From a checkpoint of a small image flow-matching model: width 192, batches of 384.
Rows from block 3 of a small image flow-matching model, named by matrix and row number. Rows with one number within an expert belong to one neuron, the router's apart. Each number is 128 + 24 x the weight over its row's rms, rounded and kept within 0 to 255. All counts start at 0. Numbers have three digits each.
Before each expert's rows are labels from the 100 images, of 14848 (inputs lightly noised), where the router gives the expert most weight on average: "strongest on" is what is common among them; "colour at peak" is the nearest of a few named colours to the mean colour under the peak. Only what is clearly more common there than usual is listed. The data: photos of plants, animals and fungi (iNaturalist). In brackets: how many of the 100.
# router: slot weights (model.blocks.3.mlp.router.weight, 8x192, trained with AdamW), inputs 96-191
# gate: expert gate (model.blocks.3.mlp.gate, 4x384x192), inputs 96-191
# up: expert up (model.blocks.3.mlp.up, 4x384x192), inputs 96-191
# down: expert down (model.blocks.3.mlp.down, 4x192x384, transposed), outputs 96-191

# expert 3
strongest on: order Passeriformes (50)
colour at peak: black (42)
router.6:178132110147130109131113141150136139134146149145126110124161096147105117166146132146159134124110104118141155116119156132100148114099151097113095133136153158144155125100153120173130121134077107130139142153162092094100097142091134136142118138153166104121114127161154110218103078103094138087
router.7:123104163171142102097137104145124155174171115157121143107143146163117164091137166122100137148116142104106127123136128105142123141133144138127147120089114138148142118134105112120106109155072145107111135135116136131120118167109131105134130137106134130122100155107155088175141169154097083086
gate.0:131092115095155107153105137135160114099122064143129063084137072091151163115129162122141128126129140131113171148121130121154140155104143123123139098150138138189096163121131139142112123151145103139126075143114083110172143132120098111088160141143115148134105141106088120082152132137080163149
up.0:096157136137146142118138120131101131125110146106109186168110156144084118142101122109115153152137113131153074089134137145114119129115150127147109164124118137054155116127185111138136139124091138149131116147139164146082090143129148084170110110124164116148133135148177132153090148118143114134
down.0:124144156150157092116137115144104136117100132136115200163104137116109129102110134156147167123133136135112097095140122123153115148117107144139115127121091142082099129128161116120124141111065089135127133108123156139130131146121144118155144119133182120178142135117142148174123131140144097186
gate.1:142147153133148163109095097098139141130094112107083115120127134098128136146127161191179135143158128111090170107105138091127115124125117108107135117158143132142126122169130165142123123146086160174129089113141101140109114152164128110129114122174105138140117116121100120127143119093137119153
up.1:099155134110125164163128120129184164090109146064106117148156118130168100151129083116125150099107090157124094120145161109128130117113121110180148133180114131082129118125127140109145115142133145149175151160142130100134154109145129121123074104128068119154112098163088146126153128100099149099
down.1:111141152154101123158145125123171144115128132077125122142116135118166131132166115144174147156096108158133105118147141069135112151110109146121162124143160138108123125124151111125111111146097170122176121153144147132105096129147130086109126088106087121136129094135080135174138082137100107095
gate.2:141131107118151132079111125147120156121121116146140141111116155098154144109146098110120102126156087153134150143116122107161123106131137109156136114153103152119136139145071132201121120148133141126125130161117077122135136117153150116175118146164125175167089135130097134117103142109132111157
up.2:150097093129185150092129136157136135113113107124125109124092123112129140108120102153110123140165147091092176133116129113154099105137119081150101121130102158133122161137078104167133127146120136110102182125122130110126109139140158111170127146137119132138111127113124124086134142111140133181
down.2:123128090111164165088147149122112143122157149112147102150088118095091128134136128128096118141100134111122130131117162097139111146111142105097099152121126141119120177114114089183139131130114147100140172155147127188123124116150126120146119112121105124132149155134095138072147166090146100136
gate.3:113095081139121149083134110093107144166145115074140152170128127117138144136064128131164123140195140104137125132151134126099124089136124106122141156162105141150080108104153116096146087133129112114115111123124115148126115173145146112131152138160065110137113085169084127120116126115138140158
up.3:152144181115150132172107164159146119095120124169099110110144123145118112124160130115092142107075116162127117126094097137154121168132108139126124101075132120087156151120109160159111162117136133133135135164153152107124128097114097141117116110106157144108121175079174128149166147132110122105
down.3:120073106094106133153159108136146141108112125099165121147108114100115110113112148133136095125133131145090089135145166138111153120115092132114112114141146155084123117143152096166143139162132092180205130100131113130105108150153144156123091107101133146135162113143122072115101113109114127134

# expert 1
strongest on: class Aves (87); order Accipitriformes (26)
colour at peak: white (100)
router.2:091102093101103134154158129145108124118117079134162084148152135140111092114100117168103128138150139144094121101127141128134115107130093134158163134146151141126164116125138163103097161138151101120068160144095099153145105141125097145139140139117102134092136138092142142082166099116144111143
router.3:135122110157130097108160135108147152121146087131144152127100119098116152132117095133117116114118125155117115105164142185095130098191103164120111111135147144112145184145081112105119133155121136158135131133130098161108092131150075147098116094176142130143105102143111175088112168118143131147
gate.0:148131137116086130197145144115151141121138133123126083143122134152146080160156093123099112136135138123178140129120141110143150126149123126127095094168118145091123146126144144099143148122122115091143081139114113130163135143104121132085125138087092150135140082095140146148175139116114100104
up.0:137104111101135138152115150106123142125183123128133109152150121161158068152120106112158112140147158130129133104098107098172117113156121119137127094132119120090140138092130125080138134121116117096160126118121140130134145151100145143109117141107142146125156109097145144124173124129121107129
down.0:117130124154119191097095154126133119126135099127163122151133126096107145119124139113152137095117139150129111081114170150157127126106096140125144125104129178120089137089107140101119103122149150158125179097130137131166137086132134143147152141135196128115145112132111117117109095139085174180
gate.1:118085062110148154101163165133125095172102114115141117119132113112117115154107122124133113122093144152139112109164048130109096120116094147136133146129110127105110120094123141144133123158155113133139100117097156116130127117136132130161106087142094114142119126072105135098183137140102179145
up.1:136142107166108140121104120102086143143098114119142119122136085124135148139142087132161105120140122147089114160126137071133127122149150174175133169151165152115152139173119175136122119151146132163152137128158092117150159112180169122124135123130184114134115099067138076163125147120093115095
down.1:149105170138127111168098116165095158096107103091135115129108143079067072121138170130129121095114095122154113112148124152142094139127120126137101106116145157121088129181093138089137150134119094120145097142125107149107131108123171124126164133147127048135142127136096151130123115121092145144
gate.2:102105111139119116145159128155108116091124118151090114101138155128124169118140129140171139120165106140103156115100147128139134138086168132102114145134173130148130141066144112149142113134096132100119123177108172108126098094155135093107067138094093125148151124105141115127115091118118179162
up.2:093100147134122126120156108098136089122114147100149156154130117142120122112138137167132151085168149153121157120164147099091126125105146113134144149150117123131077120104125136179165150166102136111082123146111173128144115151125140117108111137135119125141123104152150126085143105109083181150
down.2:123127140100138133151172137130134177125154074179116142144190144131111132099116130167112162126146086073153128142139154130092113119111153109092182165128139114153114155134148100140121145140094152135130112186109152117125110111107118147097128130120140118138117137083129090122123121150115135134
gate.3:146104102131123153118093125142116139085139096107174121137139177116161125152102114159143153117104107140119109116092113134148103127118084087103130146096143120119111151114148134149112070125109151122169105113115069128127137101149179120084104118149129126124138122159133093152131085140118143116
up.3:150111110120116133122077107138142139100146114113174124148163171116157135132098118156169167124101088142118101103113118136161091160121136055112126137094143148132131178113114120143093077140114143118178084129116074127134142082147157121089098120121135129113150132141164112132106080159096161104
down.3:129090128138138116095121087114154168119111132088154112122125144140167126142159178126146168106124138177092141133127107161104104173131169049116155144131121142141098141112175123160097109130117093161162151121105088107131148133111149148088105138143130118144157103111118126155106106141111128081

# expert 2
strongest on: phylum Arthropoda (70); class Insecta (69)
colour at peak: green (45)
router.4:113095110129154147132147123110142158102148107130135121155143146184112153158090095126168118105100118103126145162119090114123169156152136164119115125140165152142107135103095134100146129102083139163125099093084134167135162154163092132126145143125089149150100111122112175131117143132121175100
router.5:146121166126134160127124162092109114140131149109121070117160147165092117114092122118153110164114167116138141096104059121139116164093143155160079118114186144084119119103145130115114145175112120155153101125120168136098116105103106147124101104144106123144144083083152133142152084147114160094
gate.0:148138164117097107115118141145120127111111117145144128107066119151116165089100077078107130125105133101146141167132170146163138102103065134112136117092111108145097132145128130138132113144077115115133129140118139105121100096147140136136156105156099135106125098126134129112129116127143150173
up.0:086108124130123128119124107140112112154128115104150133158145066129127123124149167162147139105158115147175098101116148081129140150125140170133160130103130150090100130181098138135148146107153153106102107100100092083144146154101150138140126113120132107130120157164156145090106142163118130136
down.0:131146127132184148145122123130113134123127132113130151144172121134105108166179185196086131121163102149140109078100095099120121151127110090170132116134153158095149119129120143143105165098141127098127131137101127134164120142118148155122099126138129102134118138128143127091154093100117164115
gate.1:123189105141136134123087127133158082150131134130107100117141098151161174112135139132128190145136111146152109112126120156114154175124128090138090141190114119114155108138136091138090128163089111169157109149122126173132123181129141130113100095137142154113140114129158134123128099127147128149
up.1:119151139121118114125078148124160156147113103116145078122137116111130166117103109165133161103138088105146114131122093129147175123108157125165075120150143143112098135126135078142083199159094122169118104166122104197117104124093155118112103090148154141126136126136212124124176090128103164119
down.1:105145125121099137103086124127206116108141110126119095129115071102127136102157112175124168129141123125092099138102107151155164125127160121159134147176112137134081120100136117110113164140107149174150071171166150146123148091156129114108106107157142162160118128136158145163196152121130152058
gate.2:086124119144134165157129149078150176137152144123148122140115133134140131069119105152135103170144124137099073147145106170162157109077089150128150136147117097132122115086149145145104136170099126148149132133137137147145077139141098135160143066136155120148120102130132167133125110147107153167
up.2:160157143115137101109118096170102076136117100119120144133114151112122118173150160073113137074104140098149153119126130114115094161181160080153106080099147168107124111162116134134158137131149131128121158161137111097134165150112150128111115161116112108129121138144165127120140142104142106151
down.2:098136079070104146131120110116125107127109146142118074139148131119120126126143092116110096157128138185148144133144164099103126113137127113109121143111155140112136104092150135080100128112136148106106071118142145137136127095115126128153151127101136122121154148104130114168139110102130146136
gate.3:139159103083155086146142143130109153130129080148157112151113146165113095106154147128161117139157154150117093124111132130157108120141110108122147082095126119108145148110150109126154162144122146139132160108116087108109129175095122182123135110145107167094124122153103127096088101126107106151
up.3:123157119121155079143116125139124136121123095149133095161134174125136141107182161140145125141132131139095117145112131150147092117120126126144142123096141141105160167105127115121162150146130140126128150086098110105118126152104136168141117122130106164114118095157116094126084121123130118146
down.3:135124089146143155122103127138122125108110109151157147138161137100100115169140119144114107132126100143110130144115127108139142145144139133116152114116141128144119104144121115095152097153117207126123104111123167107109180197137168106102110111087135101147155111105120092103117124149145151131

# expert 0
strongest on: class Aves (87); order Accipitriformes (26)
colour at peak: blue (41)
router.0:196127150128108118117143117104109115169126140148154128121150127166142145131119137151129114149134156124107163081136110122126130151136175182092094126128145112127128152075134095107136123134085123091123156122107105155099142154081148151160157113127143147125113103167169100158098116156146082075
router.1:117096083144154110160158129105133148113131097099153091149093115101090126161165110107142114116111100119155116116138151135124104171178106169139144088119166130137165166101120124135151150117136150117133145170148103128152134169146127105147101116166113112173153166120135106107153145100092149079
gate.0:139167150133119167118090149132119196116154144144118158091143153178167126127134124139122136100134150093120100134119111096110127116166137095142122130137094162150139126155145164144130148133153154122160163172131112115152161144112157132135122149137124126068135150082148163149153142096140090103
up.0:118176085116125105107107140121148129117144130111164117130098128120127147151148132125099139167152102140096144147121111152136087146162144125138152085115108115135162106129103105127117131102106103106104101108146084146129112104130115140088169136128120152187127143132128092124144082105138074120
down.0:097179095107152113131128083119147122136172125161151091139112112097147139126171142117102143154164112097100121120120117186156121162143155145123156114127110092135156119121092146140116124130126123138119090104177102117120120104118107139111161103122149136183118187164126084135136093134111107137
gate.1:107144143166156161157125154126125154140076146099127125121124088168153154134132140123108181141145119113138108154107197094146122174112121076128113126148110113138153113114106076114109086119113129131114110116177150131138135121144146139076144108114111153123124127086120160081117088105155142125
up.1:109099142084128162115099155131177161135091151174090098152114145094131147146114113095106154152103110145154138102138134079122103147112100156114109139146110154123151115118114115113082113131103129122138089102142114159144086149122127133112127157129163110131100152114093175178133128121124101128
down.1:165080124096137156120148140140116138117164133135117108164120139111120143118102113111146098103114142126119162100152075159134095097127120132170098081108178122140123082129145173131116127146133088137118136118100088163142161136119106150159160173146131100186182083138076137134125131111104117167
gate.2:089117136099154138145148150123091147178161167113128115136133131182147093136117115130120181118120124139142127122090082124148157113099133124096155144129137079095142107124112141110098149147102178147139142152102136136105164175112179134133149152123145154156145149095099111147144141117104123073
up.2:148132140148128147108118111165151087140108103186125132098121149158101174112160145111111122130149117153127136098132137133133106118121179124165116123130119149167085141135120135114150142124165120102107113095125138131115135095104096157109096129173160093140104127144166102094069101113135106154
down.2:119138186163135096114124097190147105115107112165139126101143176120122152113181156132084114090148119136148133123128143154111126118113144126152110141116097136140109124114116130122133125154149104125109133128136126127119116096137134167133106132136161101123106106128164077062058134124150112186
gate.3:126121116112120130151126142099151112125161121142090139110119101128161174126128180128111079121156144140076160100159109126096088116148111117100086167120111085085118128108118148113173120128165149093117170069124170131146129129147137125109090143139142118115159120131098115179114097140120106098
up.3:119128110086119161160120139162086139158076136124141086138114123109150078121130142140110165141109114152137141117152119147154132173143075116089088091159134120121138135161151143127138152108122107135176118120116139131133162144139118153163130103109135105136115090158127108132147120124123126120
down.3:114111154106111152188130127182104138141121147132138070144096112105149096119105155094099137144119157124182128122134112154179129182137095129075094105145120111115143140145154144119106143100119142143161104109120152138142166127110112153129139136125122119119097100154112096154131135142140099140