A small image flow-matching model, trained from scratch: trained on photos of plants, animals and fungi (iNaturalist).
Rows from block 9 of a small image flow-matching model, named by matrix and row number. Rows with one number within an expert belong to one neuron, the router's apart. Each number is 128 + 24 x the weight over its row's rms, rounded and kept within 0 to 255. All counts start at 0. Numbers have three digits each.
Before each expert's rows are labels from the 100 images, of 14848 (inputs lightly noised), where the router gives the expert most weight on average: "top examples" is what is common among them. Only what is clearly more common there than usual is listed. The data: photos of plants, animals and fungi (iNaturalist).
# router: slot weights (model.blocks.9.mlp.router.weight, 8x192, trained with AdamW), inputs 0-95
# gate: expert gate (model.blocks.9.mlp.gate, 4x384x192), inputs 0-95
# up: expert up (model.blocks.9.mlp.up, 4x384x192), inputs 0-95
# down: expert down (model.blocks.9.mlp.down, 4x192x384, transposed), outputs 0-95

# expert 2
top examples: phylum Arthropoda; class Insecta
router.4:130132107112126085140066134130163145106164145102112098135141181181111118143113121138108141166089126139159110147116080141098105150130155167110143155126142103157126123144097107110119121143100098101174144116161139129141160146157124114114146145111148119150110131132111120156151154118139123146
router.5:126098120147151135165085142114150151129145185106156125148166173117132117147152146114162157147080156154140137090128106133099074136091135124142109117166116150146130136121128142127138096151112106140131102081154111117151189103143143122122135129098140159107115089101115153130113130123114111093
gate.0:135119116150143166114113142148150148118108106127126161145091141125139133125206118153132128092148102144132150105164162147115138122141174105182183148114089147126095130171064133132096172110129115142097111140092116156122121150105139156139132123196128153140144110127113090106132141165182131099
up.0:121119127145163167130116153056130164142141114120113130158159125087147127118124152100105118087149136139071135130141092097129087118100154153155148139109155116146122118152104123143130123096157092108097134139154144084152136108101147104127126130192127139100118140143117130117118159134174149133
down.0:148156122148153125118117145073144120128133119138139160120103121062117114086128177090134116127128116139075144153152117126158135113148161149178172145137142138131108147190124132118154137085124123120123145126131110144102100160116171098093164107163105152117121127117168153124110138134190112136
gate.1:124141122145139156099160125144102179139109120105128131127091142116215082082131160155184137108144130113156153112137116140125107144165125146135157080145103144120098139159122095090153171149087107150139091147126130125119129087110082123183149100112131119142117095152098096115155144127177153118
up.1:128097111104123131131120094130116126097175101119142123152117110124086140110158138151171108122165164170111086125108130085123132091096161112124104167140097159095133128155114123107148130116135069141124111163165110149145117112105129126127137110115131149131121111144094130111142124133151143149
down.1:134127067191132108087173176124162172154095169144118137129122136148147124135104114103116152118123111144172115108180127114095119125150113119142139086149108106136140132137132146146122135161119123135177096104110190175126133130167131148171149144130180124117147122128141135129142124095134161100
gate.2:139109082124091095119132103125164099128137113162181107122124150153148120118108129108112179114120129129151149149087118119138116132096112160108097149121151127124139117126124120120147138139118138151134140118111081141095141136098135187065106111118107146168138153183119109139117113124087110110
up.2:106173185129150134134104137132100144107145165110102135147125107117110137124127141122163090159156111110109113117147128126093147138151120138172138116152117144129127149142110126151101135130131097097092088133143171124185133132144150085157143148110143087080128126076105141120128132109132133137
down.2:127147120096078122108159123144181127100129121140109112131113141150126098108144105120108105117080158103157141099117100181136120148098160095128111177138152151085119117168115145137128130157121147156143156160098111124073108153122101112098113082125174129117128164158154132145108100148108138139
gate.3:143174131128156113107165121120152115115129114152139165108138123162134139131132145128110144160124115126134125152165175145161105122117118118138136127154097147153154086114120113118127079127125170097123131112150145141137138068150161163135131152161114169100102110127142161139117157117071144164
up.3:141150146085177115105128105157121134157189119158129118152096105155162136132140110167156133141095127113160123131125139149119127077172135130134130140165120144087168108094137098127146092147088124098114101095113120116133156136144140129188178126148136153110107150120149151138139128116138134129
down.3:088097144130157139108086154145109111113117117123133133168141106078109134134115150153100103150161129096130133101120165102099094143130127116131156132107140124096162166091159157112097158099128134161096099073088107132124148133136133142133125180152115157163149136076178113162127095125162092117

# expert 0
top examples: order Lepidoptera
router.0:123146145132146110119169149182118065139093147137115104138142118089135176157159094172109125158094138132161119104111103131107122132126100173158141114128153121128119118193177157145119107139128136166114138120153152156136092105140134095151099088123164100123110119095153087143113157151104171127
router.1:125137109119174116131111151166113115136147107114150131118126164141144137165117142102162085148138138104104124156071110140105067098150169146166108099160184113120114103120117144118151105104128153149126108153160146116097075168121132137164125082115136182111098114111148114131129116122086128109
gate.0:149120129172129127144131104093114181146147131129169099127104121128128139102099184095117115092089149137101143142159104122119110115103118161143109132118111123124124146088138132121150126180152083149121096119166126104111101158131131120163110117123109113136105158091109089125163110176154172150
up.0:157144101161139126110134113116113169131117131150163115121097135121120136102129154112119126098098165112103148098160102133134095137123102162154092146133113132130126136084154138108151111164157092148135111112160155111118094121129145142160107084096136150120118175087095092140157113157116170124
down.0:131123127094127104113119108115160120120103103127093170106156125121110100077090086136151139118138131092116130145111138144148111134159113073152123134141152130102110088113129109153136130077125156126152177145127133148169145111188123109107148127164105137150158121135096142193112161079121088119
gate.1:097139164135175141101132146158108154105104123111133219144153151112153127135120105151145121124102095146127105104189135131145087141090141117156127114112153133127114145135135079129155168095152163114136098140100147149127112088143159115162151121099126117132092112107135125116087144157176140095
up.1:117107104134083125111131129100121135120117125123135154117104109144133074150124076151106162098125107152089121148140106137101083111169133133096160106130150116116099129121109140093143188104090095102137105175126109107106141132130142164136065131123134134111092129146147149133130128122132125116
down.1:107108141192111134114131152123120108131131099087065130137182133153125132122056114056128102163119117129153157093162085160066165185100168130096146133144109151142126144106107096162128138119122176130166132146154126132136142087153133114131106161130121163117100124143119117122162131118110126115
gate.2:114103084124109086124154133146126129121128077161105097122130133175139152150131141134146122147158153133121129113126170138113123135157124135139129111137171141139106132144152119137126114133087084172171112153088089137127139126153134137084126109106136087093168101125140159126123086146089124117
up.2:162177124124161164170156139117141104119171130065136117093133118094076090149128111176114122164092127119138124136131152131110180146151160106094156130141108130124132124133114103117118165121106130146111131151107124134138120130112138099169117113122110168133106129088149111095163122194149168132
down.2:137191102104164112150162114091143100118150140094147114083111151114101082132158066189120141135117156153131151147138083119112108138096168122096139144167141082113136119150101166140131123111137171109124137126121146121134110118137151091121118114160114156130115177112163130118182142153163109144
gate.3:152117153118149124121121111092147124146112105138075139123168090127134093090117168111153176068090128134119145170117122151104173137142072162149132139088148104106098154092119107109108122127138133116129159132131153163149146139123181098152154120127149151130183144152107098147143114143147150140
up.3:158104101155098137151111113120164129075123108129160131107149108127110123121174148166111118116119150090111128071110132144176114124170131127104079068138103094161095129118151124137133154153083102179153174154135102110153176148131125122139133119108134079145098120145148152114133147123135150142
down.3:147141128122111107143140096156149137108100140135180138102126145102109118127123114200100074117163169113116098070116092172149110128172148117112116110148088110092141132137176164137139102128054099163142160132142116114147145123110085126126150116144106110105093140130156142121109176135105141113

# expert 3
top examples: phylum Tracheophyta; kingdom Plantae; class Magnoliopsida
router.6:114131141129151117110144104112135093181065122159117095099120129112132112181160136133123129095100125156109141147174170139105137096123083111164152112125100077130098134148131129159166132132140142137128125151101108160135150105135133138131111115144112131108148084121156129151117130134152129093
router.7:149109146118125143133152147149099107159086102137141140085125111073157103124114126113124153124124134116113142130133182138122105078133089132126105087123152077128154103123132151150140107138093155159157094117111123148108107121132147117155130121145105112144135107139160123120126095157137137148
gate.0:156162106107131133131092122120176124085176148150125082117171163135128107087139130100146150121071152140152156128088092106147148107094138158121126114137122152128153176110116156085132131150138124123110109126116124115181174121132128108175165145114155136135155151172118152124132156143133134142
up.0:125171145145135092067121102141122096144150141135134181127092101115140148173132085124155122136165103130161127127129146116137089140134131118149117137139055127121108131127114159155144054123140145115137155158129150134088065193106097138132160130108145110121105146117179111153129111131095127081
down.0:073139178135132129102134098162094099152136115105172179128124125115121196122150107153109118126155130138154116110162173132120086141171068112123106153138104117112103114165106108116145119156122121143123170145129132109126121173128117156138104090148124133154111127120164156160147104134094123095
gate.1:110171100127116106142127118159141152087115149100108141138106101117134103127156115127140173096172157139127134074129143154095151126167082158128138123119114153102132128111124109100155118166110143110101117128122120137138138127150145137184158116120121134155109149095163095161153163129136124102
up.1:147113108135123180166148172079120109134148111124141140084166107104129166132127127123116098160107108117094139167126101131114137117114122132094128134157156083159144111136129112189112093121122111131138128059100132099090136140117165128074130105147096143116098088140138129075101097120134099107
down.1:095090142120108118116109105144145118146118147120136092132119132122117148116098117146112097088130106132149081123118061140099135131121132098176125110123128114148093147153143121149147175133145099141122132162152127187138121122150051105162140108133100107157119115137128106124137116124136140102
gate.2:126126143111110136128132131155112153109103141113147095091132111112126090120121179137145161116137080090144157136125203156161089121130111109107101121116134084102128133158134129127114127145127150111162116150110117164140082106133131139100107165148125136146135137141176112094149141113090115138
up.2:138131112143100137092150141140117096134160116139138144126118107153137111130127195169100149087146163172160162141119099138113111089122114113157093113134128108151129116121159139124112094087053160118153128097088097138124130093145167131117128127130112111115158121117155105135136093162141090123
down.2:152125126102136135121149137147155101130152149147120190128112109118142108147122148178147141136128179157125169104141115156111116123164145095152102126095169106165106111111118092157132102085123126140107122100071080156141127094144124121093152160131103150111157133138159132188132084115116119117
gate.3:105167110116093137114109168174136184099133139109163125112145119152102142131084137141144096154112174123131141103111119156094111119122135079118087151160147106147141105060153131129123151153124153089127108105146086147129123086125131119129155068119104105114109164104150132133122075102123120140
up.3:161172107113134125127142121102161169085104134069131144103120107145134118111119146185116099117120141157093162094109106154136108105135148082108092123100162118143161128062139123136148103114149111128145114125105121133166140093163123120155126108153148108140158100134150165108095117098127133145
down.3:148145096129139122133101151091125148083123144099149152095101107151127128108109163163115125147104121148090179114161108160120132140132142080155086122115127130124150106077144135121135088111130103131098121147105138153136121094117110149126165116161120123125156144145158127117094097104135061117

# expert 1
top examples: phylum Chordata; class Aves; order Accipitriformes; family: Accipitridae
router.2:096164121129156103118078119132108131116135105113127121114149182136157139172144136107143146148142132162094109147142131115148076104112104167089150119114139096138116098105106144124131146110112095157156105113149117092127099138102134160150106166098102144164114089120173094125100140142141116130
router.3:096147138108165134172128086095115109105123176118137125108116164150169102109094114103140106124121112140152108173161147124151137157110143122144118114140166114120108095162131157117151143178164108080137094149088134153114129137121120108114167131152110132131117120126112160129102110119115129113
gate.0:107107168102147143096090151142126102131135119174124141106152130118118138091147100169164099135128120086136128091092163142080135116142141141078097087142124134109141128124147117130118134116093104099073152092113110098121149098112116143153148169087167139082109171132158152132132120131112167124
up.0:173134103170099128150168126131139164123124166094177111153115122142107116145075111136126145117137114101139113150119091105112108109150149117153159137131136132105138167131121171111104114139080117107148140142145118167099112164174175143111109053123101165162095128133116089157163132099161121146
down.0:151132114129108114191186107141111156109126142122103093169116132137128115158092093093133135138123138123158099123126121120145089106143155141151176161098139138126086138101121145141110141146127137145154145187140105163098136161146157125109139105151104104122115119114095089113162136136128110137
gate.1:125108114122152069149134107135120152166129100096097118153126198144150139105129138125149166127112097146105149180091128141174138130159112188124174134103142076125109151144098130098113127123122159154155089089126142150112078127117067095118114122112155118124133139143143098097140129126103133133
up.1:146152101157131154137098154091136132070098150113129167103135112149118133131165103138132122160126128103139143129140137137141099156130117064154133120101126121126094140106120140159148111169143114132162107143122126106090108160129112126080173141140095112172142138055133187134151163093153055153
down.1:142102116126163069145160132104130158133160126091157116202145174159135142147122200108135094138098117116098077140120138110146136140131146180129164110102135089159143152125130148106133151161144119144135090151139134123127084139094093153104134141130147112148117161130127124087154135127121145122
gate.2:154109128132117124123107121094158106133121147135164110107158141135087095137102129159114105147080113104160116113135154108112087135161091156104148083094117143110121145092129102152124105127107101145127093163134133114103132111165159178126124138136105177094106111102123156110139112106130106103
up.2:154140132121112133144159130136115134131139095090167165143097156150126136138144098157094082095123117131110160115099110139146158133143114121110146145145057114153126187110103108142116108103149145142138158097141121110141155134148137142148087095106134084131128120117111111106105078117098150149
down.2:138156135104140153120104099124109116129152131152118132137138118105135155146136154124157157095136136144108149138096089100101112115086131149142092138091185160149109075147113147158182145146122167114109150131140130144099106141122116160133146117117132091114146143136109078181121128114120144162
gate.3:138072140143088146070121114117136159130130123140139108140110129161109092115124134109143146202138156134122141126141120139112134146135109090162094134103064173150080140136154125117136142096152130099148102113135126136125149094145177124112136133145139142129148086096122114119118177113146162136
up.3:138087130129071152082135124102122146145151149135137136126112160176118102133121131127149143197112137152139155114167148160120123140158117072160083130091094164158098133150141128111134141096147121097153102112148106107126136088136160120086165180148127131111130088117126151103100184116140126141
down.3:129161096127196109121153151154134127112137104131101128134100152114125158135139148121092145080170120089099099118111125121099132148147129139124130052129156120102111134121134144169090127099110138153126122117171161101130095157128115121151112106098132152129126146133112130171154096113118131141